Rows from block 3 of a small image flow-matching model, named by matrix and row number. Rows with one number within an expert belong to one neuron, the router's apart. Each number is 128 + 32 x the weight over its row's rms, rounded and kept within 0 to 255. All counts start at 0. Numbers have three digits each.
Before each expert's rows are labels from the 100 images, of 14848 (inputs lightly noised), where the router gives the expert most weight on average: "colour at peak" is the nearest of a few named colours to the mean colour under the peak. Only what is clearly more common there than usual is listed. The data: photos of plants and fungi (iNaturalist). In brackets: how many of the 100, against the usual share in percent.
# router: router (model.blocks.3.mlp.router.weight, 32x256, trained with AdamW), inputs 0-127
# up: expert up (model.blocks.3.mlp.up, 32x128x256), inputs 0-127
# down: expert down (model.blocks.3.mlp.down, 32x256x128, transposed), outputs 0-127

# expert 5
colour at peak: grey (80 vs 48.8)
router.5:078146177186108141123133120091074074104203147147179251159095143152181112151098138139107152125134134048135130170102140103121133133092043127171143073133088110115188144099150099110153149100165091111123129101104146129096104174119152179116100109112109120126158156150155166147112167141164180140155128146145119092116121152167123112140119149209143136128153117146141104173145151190175156099135
up.79:128094128128128128128128128128128128128128128128128128128128128128128128128128128128128128128130128128128128128129255128128120128127128128128128128128106128128127128108128128128128128128128128128128128128128128128128128128128128128128128128128128128128128128128128053128128128128129128128128128128127128128128128128128128128128128129128128128128128128128128129128128128128128128128128
down.79:128128128128128128128128128128128128128128128128128128163128115128201128128100128128128128128128135128097128128128128128128100128053128128128128128128128073128128128128128128128128128128128128128128128128128123128128129128128128128128128128128128128128129128128128126128145128128128128128128128128128128128128128128128128128128128146128128127128128128129128128128128128128128128131128
up.90:125128128134128165128128128128126128128128128128128128130128128128128128128128128128128128128128128128130128128127170147128131128125128128128127128128128255128128128128128128128128128128128128132127128128128128128128149128128128128128128128073128128128128128128128128128128128144099128128128128128124128128128128128128128128128128129128118128128122128117128127128128125128128128128128
down.90:128128128128128145128128128128128128128128128128128128129128182128128128128046128128127133128128128128114128128128128128128136128128128129128160128128128106128128128095127128128128117128128128128128128128128128128128144128128128128123128128105127128128128128128128255128128128128128128128128128128128128128128128203128142128128128128128128235128128128128128148128128128128128128122128
up.91:128128128128128128128128128128128128128128128128128128128128128128128128128128128128126128128128128128128128128129128127128136128123000128128128128128255128128128128129128128119128131128128128118127128128128142128128189128128130128128128128128128128128128128128128128128128128127129128128128128128131128131128169128128128128128128128128128129128128128128128128128125124128128128128128
down.91:128128128128128000128128128128128128128128128128128128127127118128128128128130128128138128128128128128128128128128202128128120128131128128128128128128119128128128128138128128128128128128135128128128128128128128128128100128128128128128128128128128128128128128128128145128128128128128128128128128128128128128128128129128128128128128129128128183128128128128128132128128128128128128098128
up.106:128128128128128128128128128128128128128128128128128128128128128128128128128128128128128128128128128128128128128128128128128129128128128128128130128128128128128128128128143128129128130128128128103128128128128128128128175128128128128128128128128128128128128128128128000128128127123128128128128128128128128128128128128128128128128128128128157104128124128210128126128128128128128128128128
down.106:128128128128128154128128128128128128128128128128128128128128255128128128128117128128129128128128128128128128128128131128128255128128125128128128128128128128128128128128128128128128128128119128128128128128128128128128196128128128128128128128128128128128128128128128128128147128128128128128128128128128128128128128034128128128128128128061128128128128128255128128128128130128128128127128
up.109:128128128128128132128128128128128128128128128128128128128128128128128128128128128128128128128128139128128128128128128128128128128128128128128128128128000000128128128128119128128128128128128128129128128128128128128128125128128127128127128128128128128128128128128128144128128128114128128128128128128128128127128128128128128128128128128128128128128128128128128128128128128128128128128128
down.109:128128128128128054128128128128128128128128128115128128129153105128128128128157128128051126128128128128037128128128128128128011128072041128128000128128114128128128128053131128128128119128242128128128131128128153128128128128128128129124128128119128128128128128128128128128128128128128128128128128128128128129128128135128018128128128128128128127128128128128128128128128128128128128255128
up.114:132128128128128128128130128128128128128128128128128128128128128128128128128128128128128128128128128128128128128132128128128128128128072128128128128128128128128128128128128128128128128128128128128128128128128128128128128128128128128128128128128128128128128128128128128128128128128128128128128128128128128128128128128128128128128128128128128128128128128128128128128128128128128128128128
down.114:128128128128128127128128128128128128128128128128128128126128134128000128128128128128128128128128128128128128128128128128128128128099128128128128128128128130128128128126129128128128128128128128128128128128128128128128128128128128128128128128128128128128128128128128128128128128128128128128128128128128128128128128128128128128128128128128128129128128128139128128128128128128128128128128
up.119:128128128128128128128128128128127128128128128128128128136128128128128128128128128128128128128128126128000128128128128128128129128120128128128128128128128000128128128128126128128128128128128128128128128128128128128128128128128128128139128128131128128128128128128128128128128107160128128128128128128128128128128128128128128128130128128128128128128128128121128128128129128128128128128128
down.119:128128128128128074128128128128128128128128128128128128128128102128039128128131128128128128128128128128128128128128128128128128128161128128128000128128128085128128128095128128128128095128128128123128128128124128128128128128128128136128128128128128128128127128128128046128129128128128128128128128128128128128128128110128000128128128128128128128128128128128128164128128138128128128235128
up.123:128128128128128163128128128128105128128128128128128128008128128128128128128128128128128128128128098128128128128128000132128128128128128128128128128128128128128128128128128128129128128128128128127128128128128129128128125128128128128128128128128128128128128128128128128128128000129128128128128128128128174128128128128128128128201128128128145128128128093128128128128128128128128128128128
down.123:128128128128128234128128128128128128128128128125128128128113149128135128128127128128128128128127128129255128128128128128128044128128100128130128128128162146128128128128128128128127128128128128110128128128128124128128125128128128128128128128128128128128128128128128128128128128128128128128128128128128128129128128049128128128128128128136128117128128128137128128128128128128128128128128
up.125:128129128128128128128142128128128128129128128128128128208128128128128128128128128128121128128110128128128128128128255128128128128093128128128128128128127161127128128128128128128128128128128128128128128128128128128128128128128160128128128128132128128128128128128128128128128128128126128128128128128127128128128128128128128128138128128128128128128128128128128128128128128128128128128128
down.125:128128128128128127128128128128128128128128128128128128127128255128110128128128128128104128128125113128128128128128091128128122128128122128128128128128128025128128128161127128128128000128128128128128128128127127128128133128128128128128128128128128128128128128128128255128128128128128128128128128128128128128128128127128050128128128065154128128128128128128128128128128130128128128128128

# expert 19
colour at peak: black (88 vs 3.6)
router.19:129124081146136128114106141096093069126124054167121160065123147141173136119111139121145103101147128091152089094129096119098158151101062103101135127155181112135136137138140112136147108120123136121132188132160147123085108127132170162141097126135113101142166121154169129161097102124116122106096119088131177105116158162140244109147132144193079114195123208111110134141161107169152090085158
up.0:130128128139128128128124128128129128128128128128128128128128128128128128128128128128128124128127113128128128128126128128128128128058131128128128128128142128128128128128222128130128126128128128130128128128128128128128129128128128128128128128129128128128128128128128128128129127128128128128128098128128128128176128128128128128128128128128128128128128128128128128128128128128128128128128
down.0:128128128128128127128128128128128128128128128130128128130142107128128128128255128128107148128128128128129128128128117128128128128128128128128079128128139124128128128044128128128128128128128128129128128128128128128128072128128128128128128128128128128128128128128128128128128128128128128128128128128128128128128128167128159128128128052128128128128128128128128128128128128128128128109128
up.7:128176128128128128128128128128131122128128128128128128128128128128128128128127128128127119128129128128255128128171129128128128000105128135128128128128108122128128128128127128134128127128128128128128128128128128128128130128128128128128128128128128128128128128128128103128127127128128128128128129128128128130127128128128128128125128128127128122128128128075128128128128090128128128128128
down.7:128128128128128255128128128128128128128128128104128128128128128128095128128128128128128128128128128128128128128128134128128128128133128128128129128128128065128128128092127128128128128128255128169128128128128128128128136128128128128128128128128128128128128128128128058128125128128128128128128128128128128128128128128128128128128128110128128128128128128203128148128128128128128128128128
up.20:128128128128128128128128128128128128128128128128128128128128128128128128128128128128128128128128129128127128128128128128128128128128255128128128128128137128128128128128128128128128128128128128128128128128128128128128128128128128128128128128128128128128128128128128128128128128128128128128128128128128128128128128128128128128128128128128128128128128128128128128128128128128128128128128
down.20:128128128128128128128128128128128128128128128128128128078128128128130128128128128128125128128128128128128128128128116128128203128128128128128128128128004128128128128126130128128128128128128128131128128128128128128128128128128128128128128128128128128128130128128128146128128128128128128128128128128128128128128128128128167128128128128128128128128128128128128128128128128128128128128128
up.30:128128128128128128128128128128128128128128128128128128128128128128128128128128128128128128128194132128125128128126128127128128128128126128128139128128113128128128128128128128128128128128128128128131128128128128128128128128128128128128128128128128128128128128128128084128128103128128128128128128128128128128128128128128128128128128121128128126128128128128128128128128255128128128128128
down.30:128128128128128094128128128128128128128128128105128128130128128128133128128128128128067140128128128128255128128128130128128200128130115129128128128128128128128128128085128128128128128128127128158128128128128129128128125128128128128255128128128128128128133128128128128128128128128128128128128128128128128128128128128128128128128128071128128128128128128144128129128128151128128128128128
up.36:129127128128126128128128128128128128128128128128128128128128128128128128128128128128129128128128128128128128128128128128128128128128221128128128128128127128128128128128131128123128130128128128129128128128128128128128128128128128128128128128129128128128128128128128128128128128129128128128128128128127128105128128128128128128129128127128129120128128128128128128128128125128128128128128
down.36:128128128128128128128128128128128128128128128128128128204136128128128128128128128128128128128128128128128128128128128128128128128133128128128128128128086103128128128128127128128128128128207128128128128128128128128128128128128128128128128128128128128128128128128128128128128128128128128128128128128128128128128128131128168128128128122128128128128128128128128141128128128128128128128128
up.41:135128128128128128128128128128128128128128128128128128128128128128128128128128128128128128128130128128128128128128127128128128128128128128128128128128128128128128128128128128128128128128128128128128128128128128128128128128128128128128128128128128128128128128128128128128128128128128128128128128128128128128128128128128128128128128128128128125128128128128128128128128128128128128128128
down.41:128128128128128128128128128128128128128128128169128128036128128128060128128128128128124123128128128128139128128128129128128128128128128128128128128128000153128128128128128128128128128128128128072128128128128128128128105128128128128157128128128128128128069128128128169128128128128128128128128128128128128128128128128128038128128128128128128128128128128128128128128128128128128128128128
up.42:128128128128128128128127128128128128128128128128128128128128128128128128128128128128128128128124121128128128128126111128128128128128098128128129128128128128128128128128255128128128128128128128125128128128128128128128128128128128128128128128128128128128128128128128128128129128128128128128128128128128128128129128128128128128128128128128128128128130128128128128128128128128128128128128
down.42:128128128128128128128128128128128128128128128128128128192255128128062128128135128128187128128128128128000128128128160128128128128128128128128128128128128128128128128120133128128128128128094128128128128128128128128128129128128128128128128128128128128128128128128128073128132128128128128128128128128128128128128128089128119128128128160128128128128128128128128123128128128128128128112128
up.53:128128128128128128128128128128128128128128128128128128255128128128128128128128128128128128128166128128128128128128128128128147128128128128128127128128128128128128128128128128128128128128128128128128128128128128128128130128128128128128128128128128128128128128128128111128128128128128128128128128128128128128128128128128128128128128128128128126128128128128128128128128128128128128128128
down.53:128128128128128123128128128128128128128128128128128128000151128128000128128128128128119128128128128128128128128128159128128192128128128128128124128128128128128128128128128128128128128128128128128128128128128128128128128128128128128090128128128128128128128128128128127128129128128128128128128128128128128128128128128134127128128128128128128128128128128128128128128128054128128128134128
up.57:128128128128128128128128128128127128128128129128128128128128128128128128128128128128125128128185128128128128128128128128128255129128128128128128128128128128128128128128128128128128128128128128128128128128128128128128222128128122128128128128148128128128128128128128129128128128128128128128128128128128128128128128128128128128128128139128128128128128128128127128128128128128128128128128
down.57:128128128128128128128128031128128128128128128132192128255128128128000128128099128128211128128128128128095128128128226128128125128128128128128128128128128128128128128128123128128128128128111128125128128128128128128128128128128128128128128128128128128128122128128128159128128128128128128128128128128129128128128128089128128128128128213128128142128128128186128129128128099128128128126128
up.58:128128128128127176128128128128128128128128128128128128128128128128128128128128128128146128132100127128128128129115000128128124128131128128128128128128128128128128128125135128123128128128128128131128128128128128128128127128128128143128128128111128128128128128128128134128128128128127128128128128128128094116128121128128126128128128128128128128128130128131124128128128128128128128128128
down.58:128128128128128147128128128128128128128128128128126128128128128128126128128124128128128115128128128128078128128128127128128128128128128128128128128128127128128128128132103128128128128128128128108128128128128128128128119128128128128128128128128128128128125128128128047128128128128128128128128128128128128128128128092128096128128128128128128187128128109129128145128128126128128128071128
up.63:128128128128128128128128128128128128128128128128128128128128128128128128128128128128130128128128128128111128128133131128128128128131000128128128128128000128128128128128131128125128105128128128128138128128128128128128128128128128128128128128128128128128128128128128128128128128128128128128128128128128128137128128128128128128128128128128128128128128128128128128128128128128128128128128
down.63:128128128128128206128128129128128128128128128127128128179128128128128128128081128128185128128127128128128128128128048128128128128128166128127128128128129128128128128128129128128128128128058128128128128128128128128128124128128128127129128128128128128128128128128128128128128128128128128128128128128128128128128128128128128128128128255128128128128128128133128128128128126128128128000128
up.68:128128128128128225128128128128128128128128128128128128129128128128128128128132128128128128128128094128128128128127133128128137128255129128128000128128128128128128128128125128128128084128128128128128128128128134128128143128128128122128128128128128128128128128128128128128128128126128128128128128128128183128128128128128128128128128128128128231128128128129128128128128128128128128128128
down.68:128128128128128128128128127128128128128128128126128128127128116128128128128128128128128128128128128128128128128128149128128179128128131128128106128128128128128128128128132128128128128128128128128128128128129128128128128128128128128123128128128129128128128128128128130128123128128128128128128128128128128128128128092128128128128128128125128148128128128191128128128128128128128128192128

# expert 17
colour at peak: white (60 vs 0.9); pink (34 vs 3.8)
router.17:140147143143143137089157074175090146099160137178070174159175128092120164147144136160120129152062142098136100136110120125085087143133107096159144101091134115134171113146164073107166113166157145118146214110162120170109145114154171132156130143127158087141117151116148135157117131118107146157112128124133076121179121166156162123173165115140040149064151106123134115106130181164112098182173
up.10:128127128128128128128129128128128128128128128128128128128128128128128128128128128128128128128128128128128128128128123128128078128128127128128128128128128128128128128128000128128128169128128128127128128128128128128128128128128128128128128128128128128128128128128128128128128128128128128128128128128128128127128128128128128128128128128128128128128129128128128128128128128128128128128128
down.10:128128128128128128128128128128128128128128128128128128133128128128128128128255128128082128128128128128128128128128191128128128128128128128128124128128128128128128128128128128128128128128128128128128128128128128128128096128128128128128128128128128128128128128128128128128137128128128128128128128128128128128128128128128133128128128128128128128128128128128128128128128128128128128192128
up.12:128128128128128128128128128128128128128128128128128128128128128128128128128128128128128128128128128128128128128128128128128128128110255128128128128128208128128128128128128128128128128128128128128128128128128128128128127128128128128128128128128128128128128128128128255128128128128128128128128128128128128128128128128128128128128128128128128128128128128128128128128128128128128128128128
down.12:128128128128128128128128128128128128128128128128042128128128118128128128128127128128244128128128128128128128128128128128128016128088149128128128128128012128128128128128128128128128128128127128128128128128128128128128121128128128128128128128128128128128128128128128184128128128128128128128128128128128128128128128128128128128128128128128128126128128128128128128128128128128128128129128
up.16:128128128128128128128128128128128128128128128128128128128128128128128128128128128128128128128128128128128128128127128128128172128128127128128128128128127128128128128128128128128128128128128128128128128128128128128128127128128128128128128128129128128128128128128128122128128128128128128128128128128128128128128128128128128128128128128128128128128128128128128128128128128128128128128128
down.16:128128128128128128128128157128128128128128128128000128089128127128125128128128128128128128128123128128128128128128128128128018128128128128128128128128067128128128128130128128128128128128128128128128128128128128128128128128128128128128128128128128128128128128128128132128128128128128128128128128128128128128128128128128092128128128128128128128128128128128128128128128128128128128127128
up.20:128128128128128128128128128128128128128128128128128128101128128128128128128128128128128128128130128128128128128128128128128128128128255128128128128128074128128128128128128128128128128128128128128128128128128128128128128128128128128128128128128128128128128128128128128128128128128128128128128128128128128128128128128128128128131128128123128128128128128128128128128128128128128128128128
down.20:128128128128128128128128128128128128128128128128128128128128135128138128128128128128128127128213128128128128128128138128128000128128006128128128128128129128128128128128128128128128128128131128128128128128128128128128132128128128127128128128128128128128128128128128000128128128128128128128128128128128128128128128128128255128128128127128128138128128128128128125128128128128128128128128
up.24:128128128128128128128127128128128128128128128128128128128128128128128128128128128128128128128128128128128128128128129128128128128129128128128128128128127156128128128128255128128128128128128128128128128128128128128128128128128128128128128128128128128128128128128128128128128128128128128128128128128128128128128128128128128128126128128128128128128128131128128128128128128128128128128128
down.24:128128128128128128128128128128128128128128128128128128126128092128137128128128128128102128128128128128128128128128128128128133128184128128128245128128157255128128128128128128128128128128133128128128128128128128128128184128128128128118128128128137128128128128128128133128133128128128128128128128128128128128128128252128128128128128128128128128128128128000128128128128128128128128158128
up.29:128133128128128128128128128128115128128128128128189128128128128128128128128126128128117128128128128128000128132126100128128000128128128128128128128128128000124128128128128128126128255128128128128127128128128128128128128128128125128128128128128128128128128128128128128128128127128107128128128128128128128128128128128128128128128128128126129128128128152127128128128128115128128128128128
down.29:128128128128128134128128128128128128128128128128128128128128128128128128128133128128202134128128128128127128128128255128128194128134000128128128128128128175128128128128128128128128182128115128128128128128128128128128119128128128128128128128128128128128128128128128128128128128128128128128128128128128128128128128183128128128128128126130128227128128128135128128128128128128128128128128
up.38:128128128128128128128128128128128128128128128128133128128128128128128128128128128128128041128245128128128128128128128128128128128255106128128128128128126128128128128128128128128128128128128128128128128128128128128128128128127128128128128128128128128128128128128128128128128128128126128128128128128128128128128128128128128128128128128079128128128128128128128128128128128128128128128128
down.38:128128128128128126128128128128128128128128128128128128125128128128112128128026128128192128128128128128000128128128208128128128128138128128128133128128123110128128128091120128128128129128118128199128128128128128128128128128128128128171128128128128128128128128128128128128128128128128128128128128128128128128128128128128148128128128132129128130128128128098128140128128128128128128180128
up.40:127128128128128126128128128128128128128128128128128128125128128128128128128128128128128128128128128128128128128128167128128128128128128128128128128128128128128128128128120128128128128128128128128128128128128128128128128128128128128128128128124128128128128128128128136128128129128128128128128128128129128128128128128128128128128128128128128128128128128128128128128128128128128128128128
down.40:128128128128128126128128128128128128128128128118128128163128128128128128128096128128132128128079128128128128128128128128128128128128093128128074128128128128128128128102128128128128128128128128128128128128128128128128000128128128128210128128128128128128128128128128073128127128128128128128128128128128128128128128135128128128128128129128128129128128128121128128128128128128128128128128
up.41:128127128128128128128131128128128128128128128128128128128128128128128128128128128128128129128037128128127128128128129128127128128124128128128128128128128128150128128128128128134128128128128128128130128128128129128128129128128128128127128128127128128128128128128128129128128128128128128128128128128128128128128128128128128128128128127128128000128128255128128120128128128128128128128128
down.41:128128128128128000128128128128128128128128128128128128143128128128128128128128128128000188128128128128018128128128114128128128128135127128128116128128128128128128128128128128128128128128128128128128128128128128128128128128128128128005128128128128128128128128128128089128128128128128128128128128128128128128128128128128128128128128128128128128128128128128128128128128134128128128255128
up.50:128128128128128128128102128128122128128128128128128128128128128128128128128128128128135128128128127128128128130128128127128128128128128128128129128128128128128128128128128128150128123128128128128129128128128128128128253128128128128128128128128128128128128128128128128128128128128128128128128128128128130128128124128128128128139128128128128127128128126128128128128128000128128128128128
down.50:128128128128128128128128128128128128128128128148128128128128132128000128128172128128128128128128128128120128128128138128128239128190000128128109128128187072128128128128078128128128128128128128128128128128128128128128129128128128128128128128128128128128128128128128135128126128128128128128128128128128128128128128103128095128128128133120127128128128129169128144128128128128128128128128
up.51:128128128128128128128128128128128128128128128128128128128128128128128128128128128128128128128128128128128128128128128128128128128128190128128128128128101128128128128128128128128128128128128128128128128128128128128128128128128128128128128128128128128128128128128128125128128128128128128128128128128128128128128128128128128128128128128128128128128128128128128128128128128128128128128128
down.51:128128128128128128128128161128128128128128128128000128120128128128130128128128128128055128128128128128128128128128122128128128128128128128128128128128188128128128128128128128128128128128132128128128128128128128128128133128128128128128128128128128128128128128128128128128128128128128128128128128128128128128128128128128089128128128128128128128128128061128128128128128128128128128128128
up.54:128128128128128128128128128128128128128128128128128128136128128128128128128128128128128128128128128128128128128128128128128000128128255128128128128128045128128128128128128128128128128128128128128128128128128128128128128128128128128128128128128128128128128128128128115128128128128128128128128128128128128128128128128128128128128128128128128128128128128128128128128128128128128128128128
down.54:128128128128128128128128128128128128128128128128128128118128128128122128128130128128128128128128128128128128128128128128128128128128188128128128128128241122128128128128128128128128128128128128128128128128128128128128128128128128128128128128128128128128128128128128137128128128128128128128128128128128128128128128128128102128128128072128128128128128128128128128128128128128128128118128

# expert 31
colour at peak: green (37 vs 6.1)
router.31:123132159176116113081121074096118156116193126150175224131107129153139072167127160133122125146111098088111105142116126126143102145110026161174161058087074109153157134112139186123139117119149135116126132134114104148095126165113145184125095080174073082130131148178134147225130107129134121170079129107138117117105144178192073114131077130241122134125108133139134123156196097148162093165112
up.1:128128128129128130128128128128128128128128128128128128119128128128128128128128128128127128128128127128128128128128128128128128129129130128128128128128127128128128128128129128140128128128128128128128128128128128128128228128128128128128128128121128128128128128128128128128128128115126128128128137128128000111128125128128128128128128128128128112128128128128128128128128128128128128128128
down.1:083128128128128127128128128128128128128128128128128128128128120128128128128129128128128139128128128128128128128128135128128255128118255128128128128128128108128128128146129128136128116128146128128128128128128019128128128128128128128128128128139130128128128128128128128128128128128129128128128128128127128116128126128128128128128128201087128218128128128093128128128128128128128128128128
up.4:128128128128128094128113128128128128128128128128128128128128128128128128128128128128128128128129128128029128128128128128128128128130128127128128128128128132128128128128255128050128128128128128128128128128128128128128128128128128128128128128128128128128128128128128125128128128130128128128128128128124128128128119128128128128134128128128128160128128130128128128128128128128128128128128
down.4:128132128128128000128128128128128128128128128128128128128128255128108128128000128128126147128128124128128128128128163128128109128128128128128128128128128128128128128238128128128128118128099128128128128128128132128128128128128128128148128128128127128128128128128128219128128128128128128128128128128128128128128128189128128128128128128190128187128128128128128128128128128128128128233128
up.5:128128128128128128128128128128128128128128128128128128128128128128128128128128128128128128128128134128128128128128128129128128128128000128128128128128149128128128128128128128128128128128128128128128128128128128128128128128128128128128128128039128128128128128128128128128128127128128128128128128128128128128128128128128128128128128128128128128128128128128128128128128128128128128128128
down.5:128128128128128126128128128128128128128128128120128128128128114128118128128128128128128128128128128128129128128128132128128128128128255128128126128128128129128128128128123128128146128128128128128128128128128128128128120128128128128128128128128128128128128128128128128128090128128128128128128128128128128128128128128128151128128128128126128128128128128128128128128128128128128128128128
up.8:128122128128128128128128128128128128128128128128128128103128128128128128128128128128128128128128128128183128128128128128128128128128128128128181128128128128128128128132087128072128128128128128128128128128128128128128128128128000128128128128128128128128128128128128128128128128105127128128128128128128128107128128128128128128128128128128128128128128128100128128128128129128128125128128
down.8:128128128128128128128141128128128128128128128128128128128136128128128128128104128128128146128128128128000128128128128128128139128111128154136145128128128128128128128132128128128128132128128128128128128128255122128128128128128128128128128128075127128128128128128128000128171128128128128128128128128128128128128128128128021128128128128128128128128128128128128128128128128128128128125128
up.9:130127128128128157128128128128128128128128128128137128000128128128128128128128128128115098128128000128131128129128131128128000128128145137128128128128201130128128128128127128128128128128128128123255128128128151128128128128128128128128128128160128128128128128128128128128128128128128128128128128128128130126128128128128128128093128128128130103128128128128128128128128128128128128128128
down.9:128128128128128255128135128128128128128128128128128128128083099128128128128129128128128127128128128128128128128128128128128142128103255122128181128128141115128128128107128128128128128128128128128128128128128126128128128128128128128120128128128128128128128128128128142128130128128128128128128128128128128128128128128128120128128128128000128128128128128119128117128128125128128128128128
up.11:128128128130128128128128128128128128128128128128128128130128128128128128128128128128128128128128128128128128128128255128128128128128128128128169128128128128128128128098128128128128142128128128128128128128128128128128252111128000128128128128128128128128128128128128128128128128128128128128128126128127128010126128128128128128128128126128128133128128128163128128128128128128128128128128
down.11:143128128128128128128135128128128128128128128134128128128128119128091128128140128128128128128128128128128128128128128128128128128127128128132084128128128140128128128255210128128126131128128128082128128128200128128128128128128128127128128128128128128128128128128128000128128128080128128128128128128128128128128000123128131128128128153128128128128128128126128128128128127128128128125128
up.12:128128128128128127128128128128128128128128128128128128139128128128128128128128128128128128128128128128128128128128255128128128128128122128128129128128016128128128128128000128128128129128128128128128128128128128128128128128128128128128128128162128128128128128128128128128128128128126128128128128128128109121128128128128128128128128128128128128128128128128128128128128128128128128128128
down.12:128128128128128127128122128128126128128128128129128128128135138128128128128128128128128128128128128128120128128128128128128073128128108128128099128128224133128128128122146128128121054128022128128128128128128128128128000128128128128158128128128131128128128128128128067128128128128128128128128128128128128128128131128128215128128128128128128203128128128124128128128128128128128128128128
up.23:128128128128128128128128128128128128128128128128128128128128128128128128128128128128255128128128128128128128128128128128128128128128104128128128128128128128128128128128128128128128128128128128128128128128128128128128128128128128128128128128128128128128128128128128128128128128128128128128128128128128128128128128128128128128128128119128128128128128128128128128128128129128128128128128
down.23:128128128128128128128128128128128128128128128128128128128128131128128128128128128128000128128128128128128128128128128128128121128128128128128128128128138128128128128127128128128128128128128128128128128128128128128128128128128128129117128128128128128128128128128128128128127128120128128128128128128128128122128128128128131128128128255128128128128128128125128128128128125128128128123128
up.26:128128128128128000128128128128128128128128128128128128128128128128128128128128128128128128128128128128128128128128128128128128128128128128128128128128128128128128128128128128128128128128128128128128128128128128128128128128128115128128128128128128128128128128128128128128128120128128128128128128128128128128128110128128128128128128128128128129128128128128128128128128128128128128128128
down.26:139145128128128000128123128128127128128128128127128128128128128128000128128128128128100128128128123128126128128128129128128069128128255135128096128128138146128128128174133128128160128128128128127128128128128128128128075128128128128128128128117129128128128128128128128128128128128136128128128128128126128128128134128128128128128128128100000158128128128000128128128128128128128128128128
up.31:128128128128128128128128128128128128128128128128128128128128128128128128128128128128128128128128126128128128128128128128128128128128131128128128128128128128128128128128128128120128128128128128128125128128128128128128140128128223128128128128128128128128128128128128128128128128128126128128128128128128128255128128128128128128128128128128128128128130128128128128128128255128128128128128
down.31:128131128128128128128128128128128128128128128135128128128128128128128128128128128128128122128128128129255128128128128128128128128128132127128128128128153090128128128115128128128128128128127128147128128128032128128128128128128128128255128128128127128128128128128128093128135128128128128128128128128128128128128128128128128128128128083146115015128120128128128128128128157128128128128128
up.34:128128128128128128128128128128128128128128128128128128128128128128128128128128128128128128128128128128128128128127128134128133128128128128128128128128128128128128128155128128139128128128128128000128128128128128128128128128128128128128128128128128128128128128128128128128127128128125128128128128128129128126128128128128128128128128128128128128128128128160128128128128131128128128128128
down.34:128129128128128128128128128128128128128128128134128128128128128128128128128223128128129128128128128128255128128128075128128128128148128113128255128128128244128128128174128128128128129128128128000128128128128086128128128128128128128128128127133128128128127128128128126128104128164129128128128128128128128128128128128128131128128128128120128128128128128255128128128128127128128128164128
up.36:127113128128128128128105128128128128128128128128128128126128128128128128128128128128128128128128128128128128128112124128128126128128124128128128128128128106128129128128128128128128128128128128128155128128128062128128128128128110128128128128139128128128128128128128128128128242125128128128128125128128128128128128128128128128128128128128128128128128128128128131128128128128128128128128
down.36:126161128128128128128128128128129128128128128128128128128129124128224128128114128128128151128128043128128128128128112140128128128147128125128104128128128071128128128144124128070128129128128128127128128128199255128128128128128128128128128128128128128128128128128128125128128128079147128128128128128128128128128068128128203128128128126212128138128128128133128170128128128128128128143128